Weights of a small masked image model: depths [4, 4, 4, 4].
Rows from block 11, named by matrix and row number. Rows with one number belong to one channel. Each number is 128 + 24 x the weight over its row's rms, rounded and kept within 0 to 255. All counts start at 0. Numbers have three digits each. After the name is the row's rms in percent of the matrix's.
# convs0: first 3x3 conv (model.blocks.11.convs.0.weight, 192x192x3x3, standardized in use), inputs 0-10, a 3x3 kernel for each
# convs1: second 3x3 conv (model.blocks.11.convs.1.weight, 192x192x3x3, standardized in use, transposed), outputs 0-10, a 3x3 kernel for each
convs0.121 096:121114130125069130135097138119170074133107084194164163118104130093076090137133103159155131166129092175097126126117126151107143101106126131127130090117132109116130126110119129134132128157111090124115100159152131160134136149144142146122143118109105164139140158119125098154134140106136124108145151123
convs1.121 107:100123124105141149102164075115114119121118089109109131122102150133109177116161180130122100100100119097110126128121117139175091154115146132131142123125119098129140121126142128158147128177142131143145139165150123169106127134127109096156149105140127135134118119155115137176131158147141143129147141136
convs0.122 101:119133119111078089142110080145149137123156162129100130105132104112126129151107126121114110124160173140098099137160145121112145132140164117104124124167121134119096139152132128131135137108127118122141070106151129144146121151141139135183140160145121151148137093077128143153135120101138161196126129170
convs1.122 102:160115165132155105143115088152112098135137088157100108161128129128140120104134117136102104147119091154133152148129104163132155106148168137130158097106152109145135136131127134142123133123095124127144176195126064089099147145167138152178148130162145112134139094113145124120132144098140162193132156119
convs0.123 102:108157159162184079120148156137103073113105110141109097142127143124160201123107157131104111093118171115139170101146142084124154153144098119137124158180166147162131152159106151156129132117137119128115124105148132126139141160111147174133148181116132099119143105078112142122110114134136162143121164136
convs1.123 102:129128118096095091056110051153147144137104180134131166121130133098083142105109106120139119131070113144107101135150142143096134128152142142141135142154135171115130128133131127132115124117127106168134138137162112143117123102122093097126146136108140130112126123076108168082117132136119128162113097140
convs0.124 104:168148123129133125119142121140115083145169119117101099139126145099170133134140161109094117102136137116096103104116123092118154126165139154131142100115162140107128130110125137168085139124140136161144132116140080093144131114093158133090154148101118140123132124086123090099107077113107153145132161132
convs1.124 087:121118115114117165073063059126142136082104107139145148123126105160118132177084097125148084100068094099062067113096153134122113092098144098164144135147165146162155131142141130120112123109112109119170092146159118103126155144175136101066150120111122110115101100097121114118112118117164130129107137136
convs0.125 106:145108110158110097130120121136094154154147090155154183101119182133154179143135148119119112158165109120145117162125143145167181116143108146119125118094082144158162139123137152152090121077101154103095149093121156112147148137144148141094136129092121108129108104126118113151169165153151132143147143126
convs1.125 090:105130095085109115096117121120134126142127144126137141123145099100120075103148108131108118131102137151105153143134108120121112199162120130111122087085093070120139120129126148101138157093105149126148177168136163172122141146107147126078167127120113139134154136143146158144178117131151122122150152118
convs0.126 101:129099137153106126132112125135136097126119112128104106096114137122112153126142138134144112117133129119182101115128109141107102127152104140122157139139160139132167135132141120110127121126138136127095083141079080115130146128147148116156141142127101183140124143080120170121123149161103162136112141139
convs1.126 117:082128140110149140110066184122161098125139093154141140140107114159113157153108141133087154146122164171106158114102140130165126133092174127133084123130125135110123125132151121142147117126169150118142156154211154177151135133121124089125116122137136134147146142151137136171134109155114105154115100171
convs0.127 104:116149163052080121158145109107142183166112051143131123139125115136136117134120123156150166122143156138176140121144149154148109139121131119136183104124055116124133157136128134153113122103140117104124120146118113123149135138115110115150146111129084093122115122176137126115137150157113056127121142112
convs1.127 100:106119153107075093101127168119125110142151155142153187138114141206167152144124129137104121127143057135131134126091117116141180157111119106134133133171159111104065126121134087087096100122122134134164170102153134117120135117105106120142083131092126120151125109114115133114167136122159186158143136104
convs0.128 103:081103103102132188140105085177133181083117138132139148136129154157165200121121118102100112129124035112159140127109137165198111124157080131120111096064165099118145124135112112125137166091096124117124097096124115128124122128145105142192130157153143148133127143158108123120142145128157159126130116143
convs1.128 098:143143109109136133173161135122127091141120074132117160122143116181152190160132167129119159119153198152168180124123141139132155118164068106129123098133083160125155124120139127126144124117146122102123104133114139077107132132116154115114100089068133149170134133188166132160118129131122119125104098128
convs0.129 101:136111125126108162140129112117150100112150085142132152139113121135097123132123130140081095154093128134099120103098121113177125085097109147125122145131056120143153086122121137153128105115129119126113115123102142147131133131144152134155128104166120128160125118133111124147126113118121115085099104125
convs1.129 093:171125128208164110121139099156139132125130144123118161151135146140116115109149129139154156122164163100189144114109160126105139114122129125112108140129114137148118136115114121109106129122111150107107131138178160153136132138151148139111115154138138133114128122128125115099138155150141150129106119126
convs0.130 089:176144127107154161116109131139158072105119101126090105145174155115121109150131117086124154125118136144104115147125087164090120150118129136106126139136118131123125144129121125103116150127132110121135061135172087130137119101108120124122137124127149130114137125124144117097160160133141137127135147126
convs1.130 089:125140079137130133151157122148156167121097125116117143130133129143133137121121106128152098157125125120088112138122198134146119107063156151128091147129128144152127115107117121126139114129104145112074113151115177172147120164118137127183113150150123127118153137155121140105133101115148117128118124117
convs0.131 094:128137133101127122112127123121169100112112097132108110103188113130141098103081124076096140124114136135135115133137130141126122107160136161127119105136137131118111130120130139148162127109202126133139117106137126118130133074118133121130140120139110108124130114111138099109103057084132100135119125105
convs1.131 086:149140072128150148151192153143132120123118130097133121123135111130135127148090125149133156131110134116141148131104100099177130103146084133120093122112112181141176126112123133111131114118092133107125123124139122113121121108123130135135114133140129129134132147155121116167127081083119132090103107083
convs0.132 094:140117120088078107100101119136109089151109094140137140119137157078140114068103119093099114137081106161107147125088113113133131090120119127110127108139110143142116108116141117134120092107113156166123128124128082083152130139145119135121127122123105138129100082107161133147095124145113104112088117132
convs1.132 095:113109110118133114118059170157129121137127130122167176114119117155161108135122090126127124132147107169155070155171162140129162110070176112101098140172139149149107119114117115111113106085102152146149149140151172182191144125140135133126079125132137131149121143152096094082121102117132095098067112092
convs0.133 102:163120109098133188128140093124123117150109097124157148101156137094113135121141129147081103129113105127109092122073105144106074100109103127131137098145122151139094109105119110151160105136113141176122128132117134127155102115131159151119123145130138163148102118097118124117098083125118119109131142100
convs1.133 103:133080102152143133150140242152108125156135174118116191129115102135103115137130080113119101101110089105089079119139164106098132172104088085109122107123182138103089135125124112108074146102104132116108134139179094115047153114122136091121133185140108128106096086106110108085128132141123164154132132174
convs0.134 103:119131151141138136170128124156165143089159171119118122117120144146127101103132157121101115115126138150075180141154161140125184106116153155144116146142103142124186165145160141123125149088088130117126149100089181158122103095134159135173151160148125138116113107088129128147125108125141142154117157124
convs1.134 095:151157109117139169126055103150144125129135102129127110162121092093158140142140112140139153154103125182154099143092125122093132138143145158144148172136066160105093132094086109122142125127133137130099102117121145102108103122128125122112118111118122121104145108103134145161154154147130139159127169127
convs0.135 098:120116146119124091149098110162136109116100076144126146139142131115123099134108095131076101108109159108142088137110102111136091128137106094127130152147175138153150117172118104136166129148128134103110113113164098148168131117142133137171101099105134151150141132077123114088135118127090127138103131155
convs1.135 096:105103125163111158127109118142122115119127128086147084138127089122139085158118087127110108136131084102114102100105141157102130114074173144126175145137141158155107108113095135118074113105123107124137112108082114115177131119125158133115142117140127115145093111099110125096125117072152123117141127128
convs0.136 101:139137130123153151115138118122135118144075097127121116113118144117128163104136177115151081162201216135148124140135137134096118134140129103152140137127078136146095119100152121124140101135131155174157144166060115139144115100137118146100122117103124132156113171159144111122098114125105133140116163143
convs1.136 102:137140129134118157171131153116129144107138121172181116102108144103120158160175086106127135106146097128153126093099084103105117153189149112130126147110145138126096133151126164127120129133120136152135139147105084127036168124133159168147124096136135114119149142171114135117070092114125132192126176135
convs0.137 105:144145109132136109109131113095137145127173150127194183084143124127087101148148119137158131166152126163128082147124138174115162080087127104127117102100077193149115122132134110131110080085114120110139121138147129165114119160147126149106149158136108135167089113116146141138123099139133170135149141145
convs1.137 091:113122117146150167175134125124107135154120113133101135132119131122128126106145149129128099136173125141187175168110118137087101143126175141139127137118123122072155117105126137151139132159123134139099169180134160131161133108141125111167129141107118112141123152163126152135137116116107098116125126144
convs0.138 105:149143173140166181133124146115087107076118143105143119110151176134136164128107114105121125115160189100146111116117136115169141116124124123146126126132076129140128126134123155178131121168122158114113143053100155083095123104097103155155134154189111137152123098139145118124105126118140143177126110123
convs1.138 105:098108092173167155152143183163126104140059121136111092149127131154136176140155180118127107145172163139126139097148129095144094138139128123127101131128104150108081114130135137149157148156130137111104123102068131083089129118142129091091122129113113107104112101124135151114128126117120126155104145183
convs0.139 102:125125128130141089123173117116107109149163110166163169136118146178159186165107138120120138165139129104171164162107110155170095155154135126109096112075176124128092140109129139116104158171120156130116127151163112118116116133111105136133101117108151106117136167109130134086144140132103086140109105136
convs1.139 100:167114120125116095124141096118144149135164118102131123134137167146132149154124211146126126160162142126138132121093129105148111104091088132136131149163140134123124144134137117140133133150130135170141109130170123194164119164161093107113130101141121154127124144171110131130123111140124109128129101101
convs0.140 089:118135123100151145162152117116099126071065049112098115125147162097113109097119099173118145165131111149183111078106113094145117089100144115148149103120108162148161107154162122148146116136132147136152126105074133155135153136109123138148133123119096126131100111112128122088133137133137124087152136074
convs1.140 088:112132098145136182117107151116120111095131098126116140126154101139170172147136165115117080105143123095097113162128103158119093184089120107099160131138122124174146138127150135130145131133131150144175153139155114094181139140133128112140107122105131125136149123165150121155108108096116152078146144117
convs0.141 099:129149143085095121136125102160147109138054108110093157147131127130155091148119146150091123118117146122145138122118157132143106176113132155180135149084105131128104138094127135155103140172104121133138123108113132102121130139117143124163134178122149109175134148177121090111162149136114106129120146119
convs1.141 110:126152168124126099120059225131130138135125166135116133123132121116141174138121144132112192121159124098133199115170112118107160144057165133123132109114145156174078123133130130140129123115163120143120113127104121118174129114154121114132143079137128169125119129126131141175146166143123112165152138088
convs0.142 109:114078105099106132167154113145173171121190137119201140118111144128089107134133137150119107120122190142182162156147104119135124113067113138117149159090117150097145154111141129118114102016069130122127120142122149089155144134135140139130133127121139128167124130118127130182156124105123093147117114121
convs1.142 106:114119118144125144095134148130133108109105125121110125141107090118091127119115137149122126112099130132108164170111116155113138181160147147111128154127137179103112133138122136116137134123118107093090141100090096079067126098110108097096135118137135134132152127141131107144131165139143143144156162148
convs0.143 098:131128124128127117118122115102098136114101092137238177136118138125112099138105127127113108124146134129186138133154127131112120143179140154124139124122142147100138127133148142134145091071119132116125129155129141121133118123111133154130135143101113113108119117131136135106155143111152116136107096132
convs1.143 093:121145144083119150117163100131124140122132133115114141117100117105100102116070103090089118124105130115055124128098161105100163099155142144128144125124126143076140122109113131119126128137141138136114125134110114131143135127124122122150122164157121101093120129116136098116115122121127127108108117079
convs0.144 110:106138119163124255132107148111159125090082034119122119113140141187145119127126149155116111129096170135116096129124159130098112146107135133136138108117174141140104124138131131147069125115110131137116209183171123140127138127120132141164125129137141129145127196137134144124145132123101123132138142146
convs1.144 137:108101107116148110117146000123121137111118113123129104128123115110141072136102121114102123120144084096126134098138119127112070133125102143141126100123080134136129125133126135126151150140132141143119086118018156136143134131143156155108172121166132132129138156168134141103116120108132124158122145062
convs0.145 101:115152089114169142140173079107099147074145084109099147127135133140150167124101121138110129167107116126139113128109142098094185109131182143147119089120141144136117134143129122139086118131136134130088183154156153186110125149155130160165133102115113105111145124110142130119125124131157109107143117142
convs1.145 092:138103134131121173120178048136134098136148089150120127117102109120107138130113151133115110130119143126149108147152100126168079133150119113135145117141151123108129143130149131126135152121141164133168102131149180121168138135158120133157113111123124120150115128131105114135114123112127134098130164154
convs0.146 103:129160111125125118133116134125097122120117098129071183125134123121158099148133144092118115126090121127093089102107153141140169103067181135146131139109100148113134134138114131118119127148134163132147159118132141114153143154123138137150129165139148084141133153162138091115110121137126126145127110108
convs1.146 129:146153119145131172145175112129141135108116143119115131107120112099141107120177097133079119151111114127109166160106140161072139170188120122157127148146108147157108138135125132130117129122105114137142127115072121080109108107142115137155120136091123131170138132160111144116133102111123132105144138117
convs0.147 094:127159143099114116116119138123140139156061080121127159141150113135105158128137129087120100105166148145198130075084120108067176131176157134115127133095102135111126091134132119117090115124115115118138110160121139161121080098088106131115116118163132145145114074104112152161090079119101084068080087135
convs1.147 108:112131114140151139127132133122126137106099112136150076139163103153190057182227090155148106140110103100081118123136126128136063160150176162115108155126103141157105122115129129130130127123105149106118110101115105065129127128134146133121158151090126129137134124124140126138129120096112124076132149113
convs0.148 101:108124136116117071132128142108102170058145214131168117129121129103107176119120116125117079117136117161112123093092127072116130124126072121112144140120131170151148105133144132129158120104109146108091134112101103116119145124094132132089121159139157125134123117154118138165174181128139181128132132103
convs1.148 088:093137096107096128081122107144140106155118145129144134120139115132131121111199155130126124134148174155165134155142139097155128165171131108122121134113174124094180123120123117122099127113103118141095129156098185147119128116127138135095143086124110133111126118084124110111143135146158153173128148150
convs0.149 105:100124161089135182101130142130091081109084065140145135185173189086125138128087115112106120099141186086084116107112141186120155149089163126118121102098118122129129134141133137136068143165153126137147137119108133119126081132147131130142151128118100139148117113098108113122109118129133133146115126114
convs1.149 094:135099095132108181140155096125126134130131150142133162155121117110134135138129085138132111115118102156156150142174129125129177144133145123141152100123168117106103129122106133124110140140131138131146160113162139163103135118124144145178132141152114130115102116127088114074107112106142139170119181133
convs0.150 092:129158110124116169121169107090075106112085066124141104095126124080124083105156105122159151077150154111115127147110117216107135176130092092150147110087062131153141115097148139103117117121146095126178095137157103130143114148141114130142128104118118122164171128134160123100176138105116134165127154103
convs1.150 097:113126155136100111143096066139122136125103121152112127146126167111103143095123163133149114168141114145126089121128108145118126144122134130146166085124148098133144127141133127125130130126124081132102112144135188144135127151166083143158138124201139109122115117143142152167140151164119135164148138147
convs0.151 096:118134138098095104121115102116128110153102110099102160124129123117144105122152131120126124137136093135170088111103114120103117103125078120099113150159157142171127110124139112102050110154160115138167080112150103159125112106122134114118134143140096093110122123122139115138125128130137140156135150106
convs1.151 087:130134146195166173150106120133134126128140134143146101135161153164197155187188145122118111133090065116108104100127145114096120120106126109106127122081144136138129132118112103105093138118113116130126128145122126089107114101110143111134120142172130129109117119125148143101131139157133143153121107129
convs0.152 104:106110119099118096123103123169150112120149093145078163123154116147161083155128049128087122136164144141160113118142105139135164121166063137147108107142129121089141141113124091141143183141120096116116095122116144124140127113169114127130138111144135125110134101161110106137113111116145174129107164173
convs1.152 090:137137163122176174168127142140117136137102127140147122128131122132149121126138088095098129096148146085094156110129167165131182119169170125163112158081106164162142103137145134141138150153137142154128086176114121101043117127138152137173119107109112142128136110128123136117116138170137150112133166115