From a checkpoint of a small masked image model.
Model: 11.7M parameters, arch nf_resnet, norm none_scaled_ws, depths [4, 4, 4, 4], widths [64, 112, 192, 336].
Data: 123503 training examples, 28.0 epochs.
Rows from block 5 of a small masked image model, named by matrix and row number. Rows with one number belong to one channel. Each number is 500 + 25 x the weight over its row's rms, rounded and kept within 0 to 999. All counts start at 0. Numbers have three digits each. After the name is the row's rms in percent of the matrix's.
After each channel's rows are labels from the 100 images, of 14848, where the channel reaches its highest value: "colour at peak" is the nearest of a few named colours to the mean colour under the peak. Only what is clearly more common there than usual is listed. The data: crops of objects in photos (Visual Genome). In brackets: how many of the 100.
# convs0: first 3x3 conv (model.blocks.5.convs.0.weight, 112x112x3x3, standardized in use, each kernel summed), inputs 0-111
# convs1: second 3x3 conv (model.blocks.5.convs.1.weight, 112x112x3x3, standardized in use, transposed, each kernel summed), outputs 0-111

convs0.38 122:512524505511548507525529520507514466507491498477530551512461509484490488484479518506469514509533493505511523518513521510480511517442514492537519473483508490471474519472506503517493517472496500516500478496535517498560513529502539496465507400475498501523436531493503492517491455487483481524465534438475527493498468498491488526474509510484
convs1.38 135:500472561485518494503483571503481516515513480464535547529498545500533480479456514522485527489517490463487525494491515503514489500532503511501474514479510477498532531530465518517494491482469513500500469476481520493538492520526473515498524489547515513472480521496458487488472471457534499474413500489501497497514539473526512462481493534507
colour at peak: grey (71)

convs0.7 100:535513508494469525519496480503527468493495457522536508506506529522464471493531486486480513539516486514508497527514513489536520526496530458483551509482485519450460544500526507489512505503506460491488508520478513477524499498520486503450515486461525512549463484474516489507524450492485497538432496455462536496519473525447486499520487529515
convs1.7 085:491466508525544463493509520466531521522493514476473478495544448521528469483510486504475519527507488531460489503491514503507511481486487503548524498455445534537513521517538516513484491521556454511523529515530488535502523521478462493482480470480475482454520512536536492455509510464468526494510483497467522514519531506502525515498513467475
colour at peak: grey (61)

convs0.81 105:487495474470487488553485471493489496515478478484494504480524503498460493486455506511496500529563520503469529512515514551501489488486500496501484529447512528463475504550500485491486523500509495504501553494518469520533491524466457499539470490502525491524517516495524503568489499466478480570464542493477512467532482490462488518524489469511
convs1.81 098:501493545434495541474478472481490535535509515513504510474454501512509474488511485441523497502539469495492514530519460556513513497533530542482490492473497494515539524521511512498504523468480525463514500506487523488515529485535528496486533494499485469512501518495556466464488539488494486457456496464488506514508522484539544512520462491480
colour at peak: grey (62)

convs0.40 082:461484538534487537513495524507525487482468525501502482525519461525545537504502519489558466471451505479543518481488493456481500491510510515488547474536489489529486482456511499477528518476502480537487486531494493442475487490494500503468514523501468508531544528496523480451488532539510469505468512497479512527485530513506510479458470482526
convs1.40 078:463479511441568485464500543454516489560468483497492492495481507533554467504473485480478475529500455498488473549486541527521491483562491518525514525493483471490485482482502480475474530507467492520479521494471509511532482526501484505478456478496524493491457538518475508497503473499506466479487517489483491519492518525524501520530525494509
colour at peak: pink (35)

convs0.37 127:493567486532485512495515537482544508517491505476485494506490556486511470519519528481481515556477537503553516490511513510495509482461512476532514513473519483491501493459520511450506512491534516520533460486490477472456502534506499528439519457511502492477489524492473495503474471471492552513516506459521499486526437509513474479475497497490
convs1.37 138:539534517457479480518493526521478514524514489543516527519490483508496547474531493429494479474500479478528506481513526563519497487453541518471500489470554532463500508467495477485497501479497489497520526494517474493520513504524509522493511467467509536472463482584512512480498512526512481516504492490512504530537447479489489513485498518500
colour at peak: grey (61)

convs0.110 083:450482503510494507497485514461535480508434515488524527501486524540504479504553494475509532538502522475535486495491504467482511472479526485524555542475495514470516519517495494466494508466512520480543493523505515455459519522528482504492539469437495489529511547484522492485513477492510459524496519502458535494518468494483483525490458517486
convs1.110 119:478518462546505551490498496456541522513445542483465555465455486493474457546517515553495496516473513499473508498487542520460503531519494534506492505464473514438484528508518506480494515525516515502510482474524499524518481484481504493473493535528493496520490524485515478503502476440490502536510499489449493511479511488461522500500495500492
colour at peak: grey (90)

convs0.82 079:493566502533539510536510515538502483531490473493465520531443491510508488528489492484467474547501529518486502533492508502507524491470487491506501499478488492493498495471532493493495493477502464453466475530544493536478523512521497528514495435481504491506491527499480503526482483481469606488536476496488497491495478484454475496498505503531
convs1.82 091:503508490450488478530506510482478514529511486510535503538494480447526503467437477520505499503519519548501495494468508568520497492463462439465511500493477512503521504498488505527485500498485487484551489538491509473552534514520517503494522486503527508453472497505512518458496488524498557474502491545495512484475481468516538516494522489455
colour at peak: pink (43)

convs0.102 108:486518514539491511495472528529516501514480532490510546475485500508509480515482491492473519558490485528540470474519496427523505475488510513533504520463528513469526502485502521508498515464534504482481499497489518485456483507511503503462524510491520506524510536405517509428494484497525516470521526479483531489526470479527498509450483498484
convs1.102 142:524554470542477507507541476513523503509490554474517526509508479492461462514512491543490532527475499507445469489503515491463486503507491517466493508511514491458454478457506542455492489503500519484484456499531502445481505497535504506492525526489513488534490529488442503532482470501559506551507530481507492505462495501478478507519486498498
colour at peak: grey (63)

convs0.70 083:475497488533436489462496491492521511488505526545497500476519503479488503519500549460535541533502508471521534500518492455477484533496521488544500502472510521487497473446551474491488523482517471500547522468514510514457515498518490532468526486504520484503511528461514508447521521478470479530474515457463551490511493472487497537499491514504
convs1.70 093:505498530497487475511408462493508476446504503518535513437492515498500508508447487464474508508506532500521482497539500477501503528465508500505529476524480513531506515473509504485482525482518497525454496497496528488495445523491469501537477453513525519477531510452536519499537478503487457473506534479517488461472517505538498494506501474481
colour at peak: cyan (30)

convs0.32 083:490497462535483482496506491525503522471471499493484470500517470480469495560524508523507526489484516497555517506523526549494512475483521469516529477536495525515508511470530511408487497511520514490439446504481512474499525508524526522457519480476514481525500517460541507514501497487546518520504489482476478489502490473536511486443508507494
convs1.32 085:506461472442543503533509521462476500509462453518490466492522474515506522458464497499510477503510489507516538506488508486464468440504520438485506486478510470504498514505499491528492535471512495525485502503490471498487506475506487519469441507483506499500518471560522491495483502549469505493493510493542540531513519568471502532499524516478
colour at peak: white (37); pink (26)

convs0.33 092:514481440530447470484479519509498504465484527483529441498525498509470530512474512494524492525499466544518495503534497532523507520475521472523477492491514502518502530492467472486487519485523526549499501455495502543481523519504549495491509512478549495529469508522535516518452465479451511492495505483489475445518509492530490529468485535485
convs1.33 100:529467491529494504489520492496486527519478486495476479496496474512500482458490483518521503513496498566457508458482501468482483481505481467451519508498519487495476471472521515498514510486529478547509455519486469464464455527537469493497498509435472499539461502527499522522463504514517517522480493519500569526489467523466497472462518516465
colour at peak: pink (32)

convs0.27 090:485534491499452507479518500500533518516484506515545470481481512473486521494524532468493502523539537499535504539504495493477489469499558507557507510501498528484501520468522498503492503505467521497509502515540495492503478536490523508453525466467480473532463502504515509532515510469475505516401511449488530498502462465459479510513486499474
convs1.27 090:488517463502456535502519459506520517470520486492477480486541497507471500536464515520536493523471528524500473503582492496489485509488497533491544496510513536491500483484510456518532494552535506499458522482504533490438479520509521488522489502471487508528545480453513495546497524494470474523516544464536477512497475520490505504521498514502
colour at peak: white (25)

convs0.39 093:508480505528486502490493533483538516486537476510542498498484512518454504487501507499501524526523468531543502491520495482498485482501528476528468468511542496490476507437507535475509535516509493504473538459474490495502475506492531480399531515506485485515513493505538494488524457496549541491484525467462494514505495490532490461506489536458
convs1.39 107:516476481474498528502519492505481515498492481518508451525532496503506529464496510480522510482540499558547497476486516502485498492482510483523507505480520514500514487475515460534496497498522487511473513491477507461426487513489504534448489531445455553495529467550533485506479550546489473500503483555535539523510522514469495494508511510500
colour at peak: pink (29); white (27)

convs0.13 081:511524509510445516492484506492531507531488502529539492468522475493531519497487524462486513500481527493534509479458496481532496494482547449521526472492474516512526500449508511492538534498479481514475486496499479495461509507484461533474549486464488510513498483441518489487533542446533482474489504502458514512503518484522555554510516474501
convs1.13 099:484516537480499462522468523524487512452520461487533479496533518527506525486500499491513488497515514486532471519514484504523514504445476485518522474516511516530561515517468497526488464506504509509451470485465531512523496532497466523523482441498511525470501492490542528490522527513455471463530506486551471466475531508543505509525475463496
colour at peak: black (56)

convs0.19 097:553497489525515523484524523495479457464545529502492472533499490550465485493480556503473538480461512514541512507491535429498522492497498545533517487459526459462480486480505481525531496472498519517491527500484494504488499502523487495481494542482483503500501516473492489455500476513542494466497538477543535501491493495540474490480477505466
convs1.19 085:506453509478495512505480531454525497538503468488489471472524475505509477558506483503509516531541465529548516543478486490542502495527492492495490503478496494539500502517510511567485511509479504510484529464464515524519483491473518528482525507527544519480514499504533518500542519551491511487484488506472458492495552505512463484486565465479
colour at peak: pink (30)

convs0.9 101:508527513492529469490495498486498476534451494501468484531453471493522503487485495454534471464502493482470530577491555494516499495493491481469508515486490458502579530480491513498485535499490452513486521512491533509546528492491512484484523477527488467480495517518494519480479516552489509491506494546445519493492496466487532515524500527511
convs1.9 106:478505540496466466561498520515486505518502499500507482544467525499474515480436498484420543545496562529503541490504508492478498517496532470482499539492485469526486449495510519511482494516478524507499524515508467494553471509512540484497491484516463517475498500494524521502480532523458530543505498536538491490521491517501494511499490497481
colour at peak: cyan (40); blue (26)

convs0.74 111:502507464481514473509468489512498491493495491533507542493489471509478483499489525500497483506512530508482552501500521477564491469490538502570538524443459506523502507476528507500514526477511533509514476523461468505457537531490473517473521486451512499502503473536509464510547496492456498483485507458457515468508477489502473529552507516501
convs1.74 110:494482496517507500476538525520499541522492492476467471505533481498482482524536538502466537491481524482528495523540501499525479510531503484546529528555526538514505476521472507478471487508532504507466504521463498504525535530485475544516501485496499538475511510469472527496518517441488501491515487490523540501485488582492487514446463501526
colour at peak: black (37)

convs0.44 092:510492477511476503498499510522527530448547502483562526513487483479464509479469514476512507494502490534514507519547495480497505506483510479502501502521520511479483527487520540530490505534489486494469533492482497458537505512526532496395502474475512498548466522496531491501480464505526519518424502478460509493515478510491483505486486535480
convs1.44 091:507464531496509461530509535537462516532495467518493489481503508491522518475496469436493507493499512523528511507512497567488471477468527488461460491471492500469475493491509531524510496484526472461531477492469507480501461505496515477521458529462532514520484525511514499470484479496559488512531532554486518494493450522496526529458524499511
colour at peak: white (48); pink (26)

convs0.18 120:528517520524456509516527492513496477517474531479518481480485502479535451503430502477495490548469482554513489534547526511482478496456509470524512492486523506471482531514486519515462512484521499497519526498524506508479507527503528503474515477503490505512478535459481503509511460504525503518425523487522519514548424472479496494485496516500
convs1.18 113:489502527484529466500473532476461475502489501490549505491476514508529486560505503505511504522479464461471480528494507467521480460502481524481472505542531511502508543495490539434505500466486508478504495514520504473549515548516493496535491456522518475502447527502488491501505544501540480496469487456501467473499536482542474521528484488496
colour at peak: grey (86)

convs0.108 083:488505492476442503495512504480536503466500480524506505461499526484443500518513489477511523497460486469484494509490502473534455525534519527525584498511483486515488497464553506527539518487530475465488483530512508476472543527535471509501519489485488526493507504471455474483518542478488455485525483510500544546482500483471490522515522499514
convs1.108 100:489487463516525494496421506483496472452462526488490480486498462521478494526495511470478459508496504482504495488510550461507502509459515507525538477482499503522493467499507478505457536537514494530498553489475548519505468507516493527472499420468510495484520514489532461501557495483511483488517522521461473523491498503477472478497481486499
colour at peak: pink (28)

convs0.71 062:477510483482477490497497543492515463535450497515467474486501507514513532529470466484503519475475485496507521498434493514496491507544480465479460473489529552496570506481486479493531528467490535492496546506514498493507526491495503502507537491512497517552451523522538485475499498480514474505444500462470530552523506507486518524525513488510
convs1.71 085:487479478520528490513542481500495485494494481499472543519463458520502499489478463507519506551451507496471457477472487490453509492530496465467500488510480484503487521516558537481492501558491523516509499532530475527528483481525531477504523494506495477518504500487464514518502485491478552494503477481521497490425517502509565480539523463488
colour at peak: white (59)

convs0.51 106:485532501519508507520542534511508488519520493492525524509481488503478501496506508469484508546480511541506500533512520509493490488484517502498517482476513484433476501480486530496491516513509487515508421472494507501498513521511498495446513386493514489485469521507502502530472497499534544517488500475552481517533426509493482501485516518474
convs1.51 086:536529497516450489522483515511497504486540479533502529554477517523461524431496473478541473474507503497523533471541517570492505498505529528477513495476550503504476483505497458506511478527496503521564513505518488511508483524495525487489506474472507494482490494512532486489512503494498465515466494523495514511502439488473480473456507553485
colour at peak: pink (38)

convs0.60 088:511562544533451518511508483498493467542476497479478489511472503487554466525474512468495477523511517490496506523490519525536518490494517492492517476479484469477488524479489497502492510455515487523535473465498480549505499508502503519520514476490552513506473531471505505522501457505460583471482484474538524492506447506472487536473492486519
convs1.60 096:490513491498509509468498512491463531477473485524489480485508459487538535493462519497496458496496506507534514522463468502496503486472470483525491493510453491504498503539485527526476500466513518471530542509499479512472509496525502526435479518474436456468529514507535474440525539523512502467523490527459530470493512492493492533489513454542
colour at peak: pink (42)

convs0.48 094:512467509530481482483472530527479504454519507481546483492493470506474500509499489492474490542451468518544478512501507505499506449522524490501522492508528520542481514489507535529515517529498499483458509475487519538470492516511495496442507504467504479537494493449548511467481470506550557526497510456500500497544547481496500470464501523477
convs1.48 119:511460502470537494514487474508513534507500527531494446503530513494502557469550527484494488438519505536529536524493468498490529500492498501494527464483482526511525477476472497543526505477504462502529550494487467506464521488479473495509533483490440528527512514506521481500483515547524473486522484511493533496533505480462495520463481546492
colour at peak: black (50)

convs0.15 089:520568498528477503504500478504527485527461516485504456487478518501540455499513535466497502506499512516513509500503506521501521472486525495518520510504483493476507505490507485435501523496506490509516468482535470506443528521500464540493523446480475507483511547468489510526497500478513535493486493491520495473553406490495536542486525475508
convs1.15 083:554552492478548483487502488512440507516508485512513549498489491492504541489514472493489456518509489503484517459506476522519492478454508502493471486541523492510458494561545505473501525474492492482542503533495472476511488468533477540502512531474549509489511490535513504505553450532514486522519523489475524495506482464496457495498482491487
colour at peak: pink (42); white (35)

convs0.79 084:485488495508482494472501484496514479520511491524473469511525517546487537515473480484475505452489485448512552489474473500498501543499519515510498473500534540449486432522549482473552496491462497507505525551515500467524517519519487543493530462469461500507509522513499520491466534486491508523457529454466518505474513494504507502505527519523
convs1.79 111:462463475474535523462499514473502517536477510476511507478518516496558478519477474527474470532501485478478466536484491472497484488531445469510491518515488449514528532482482499511511502496450496505468489512450502529548495478532507509501512519531540474518483529494466478499514476490497538468469493476470499477497540469535543513525536472495
colour at peak: grey (83)

convs0.76 115:523491504495499501519504488510510513532489481550503508504463506528508511526454484509446509522504510524477514509471500506535537500500503560511512534506494532439499510511510487443531540505509476504458456511485514511516516505515443518471532427536506525495450502465456519496506506507477511510459469477504488513512444476481501518516524491492
convs1.76 086:536520482529435506498567511489537536496516479486469511480532475488484492510495505513477454524456553495526498453529455471510517516462516478540570501512504506484507478508450452496470493521511495487503510497504508513519477463475549483496498483484486487486513473462490531511517506484475506495545487532505462478494465491480505492494510506484
colour at peak: white (53)

convs0.21 112:492507514537432465489481508477501489519479507504565496484499525509518498504486491484488523530506493482569482479503505512526495464524524483526516503503566487512489511420490525480484500504496499517509539476458505544525475494486524474457510504547535505515445489485549488474508492494530515471474525476504513481474501496507483499466501533478
convs1.21 111:537453502504469535524498500519511515517498509484478455511495521504504502536520519494492490443475480560523468532527517515480511499493523482533535478517512522502527479510511496529497480494470465516491551461486525509468522502462493519467500504461468524526523493537533480521491543550463485534509493529515496520522558473508524507513488548535
colour at peak: pink (30)

convs0.78 098:484498537473480491485549471427523505491511504535476499510529524535504449525508477563506487509482505486531517475480500502505474483478487494486501477501485465509497520566492560511497462503466497545494469501496515491577482474498517500483482481533516515484481487518495525487452479523502497485510519513486514482472509518527485512466470538534
convs1.78 103:492521524464477513491483534507478498509525472479509461528461512476468441500482517532515538495503485507518537472509489546548473492509497493459495498478505497522493455506461485527470466516451520481436532527492510486518485484535504517509519503509518529443510512522450540529491533543520543467487540489516510476498519498515486502490487495502
colour at peak: black (50)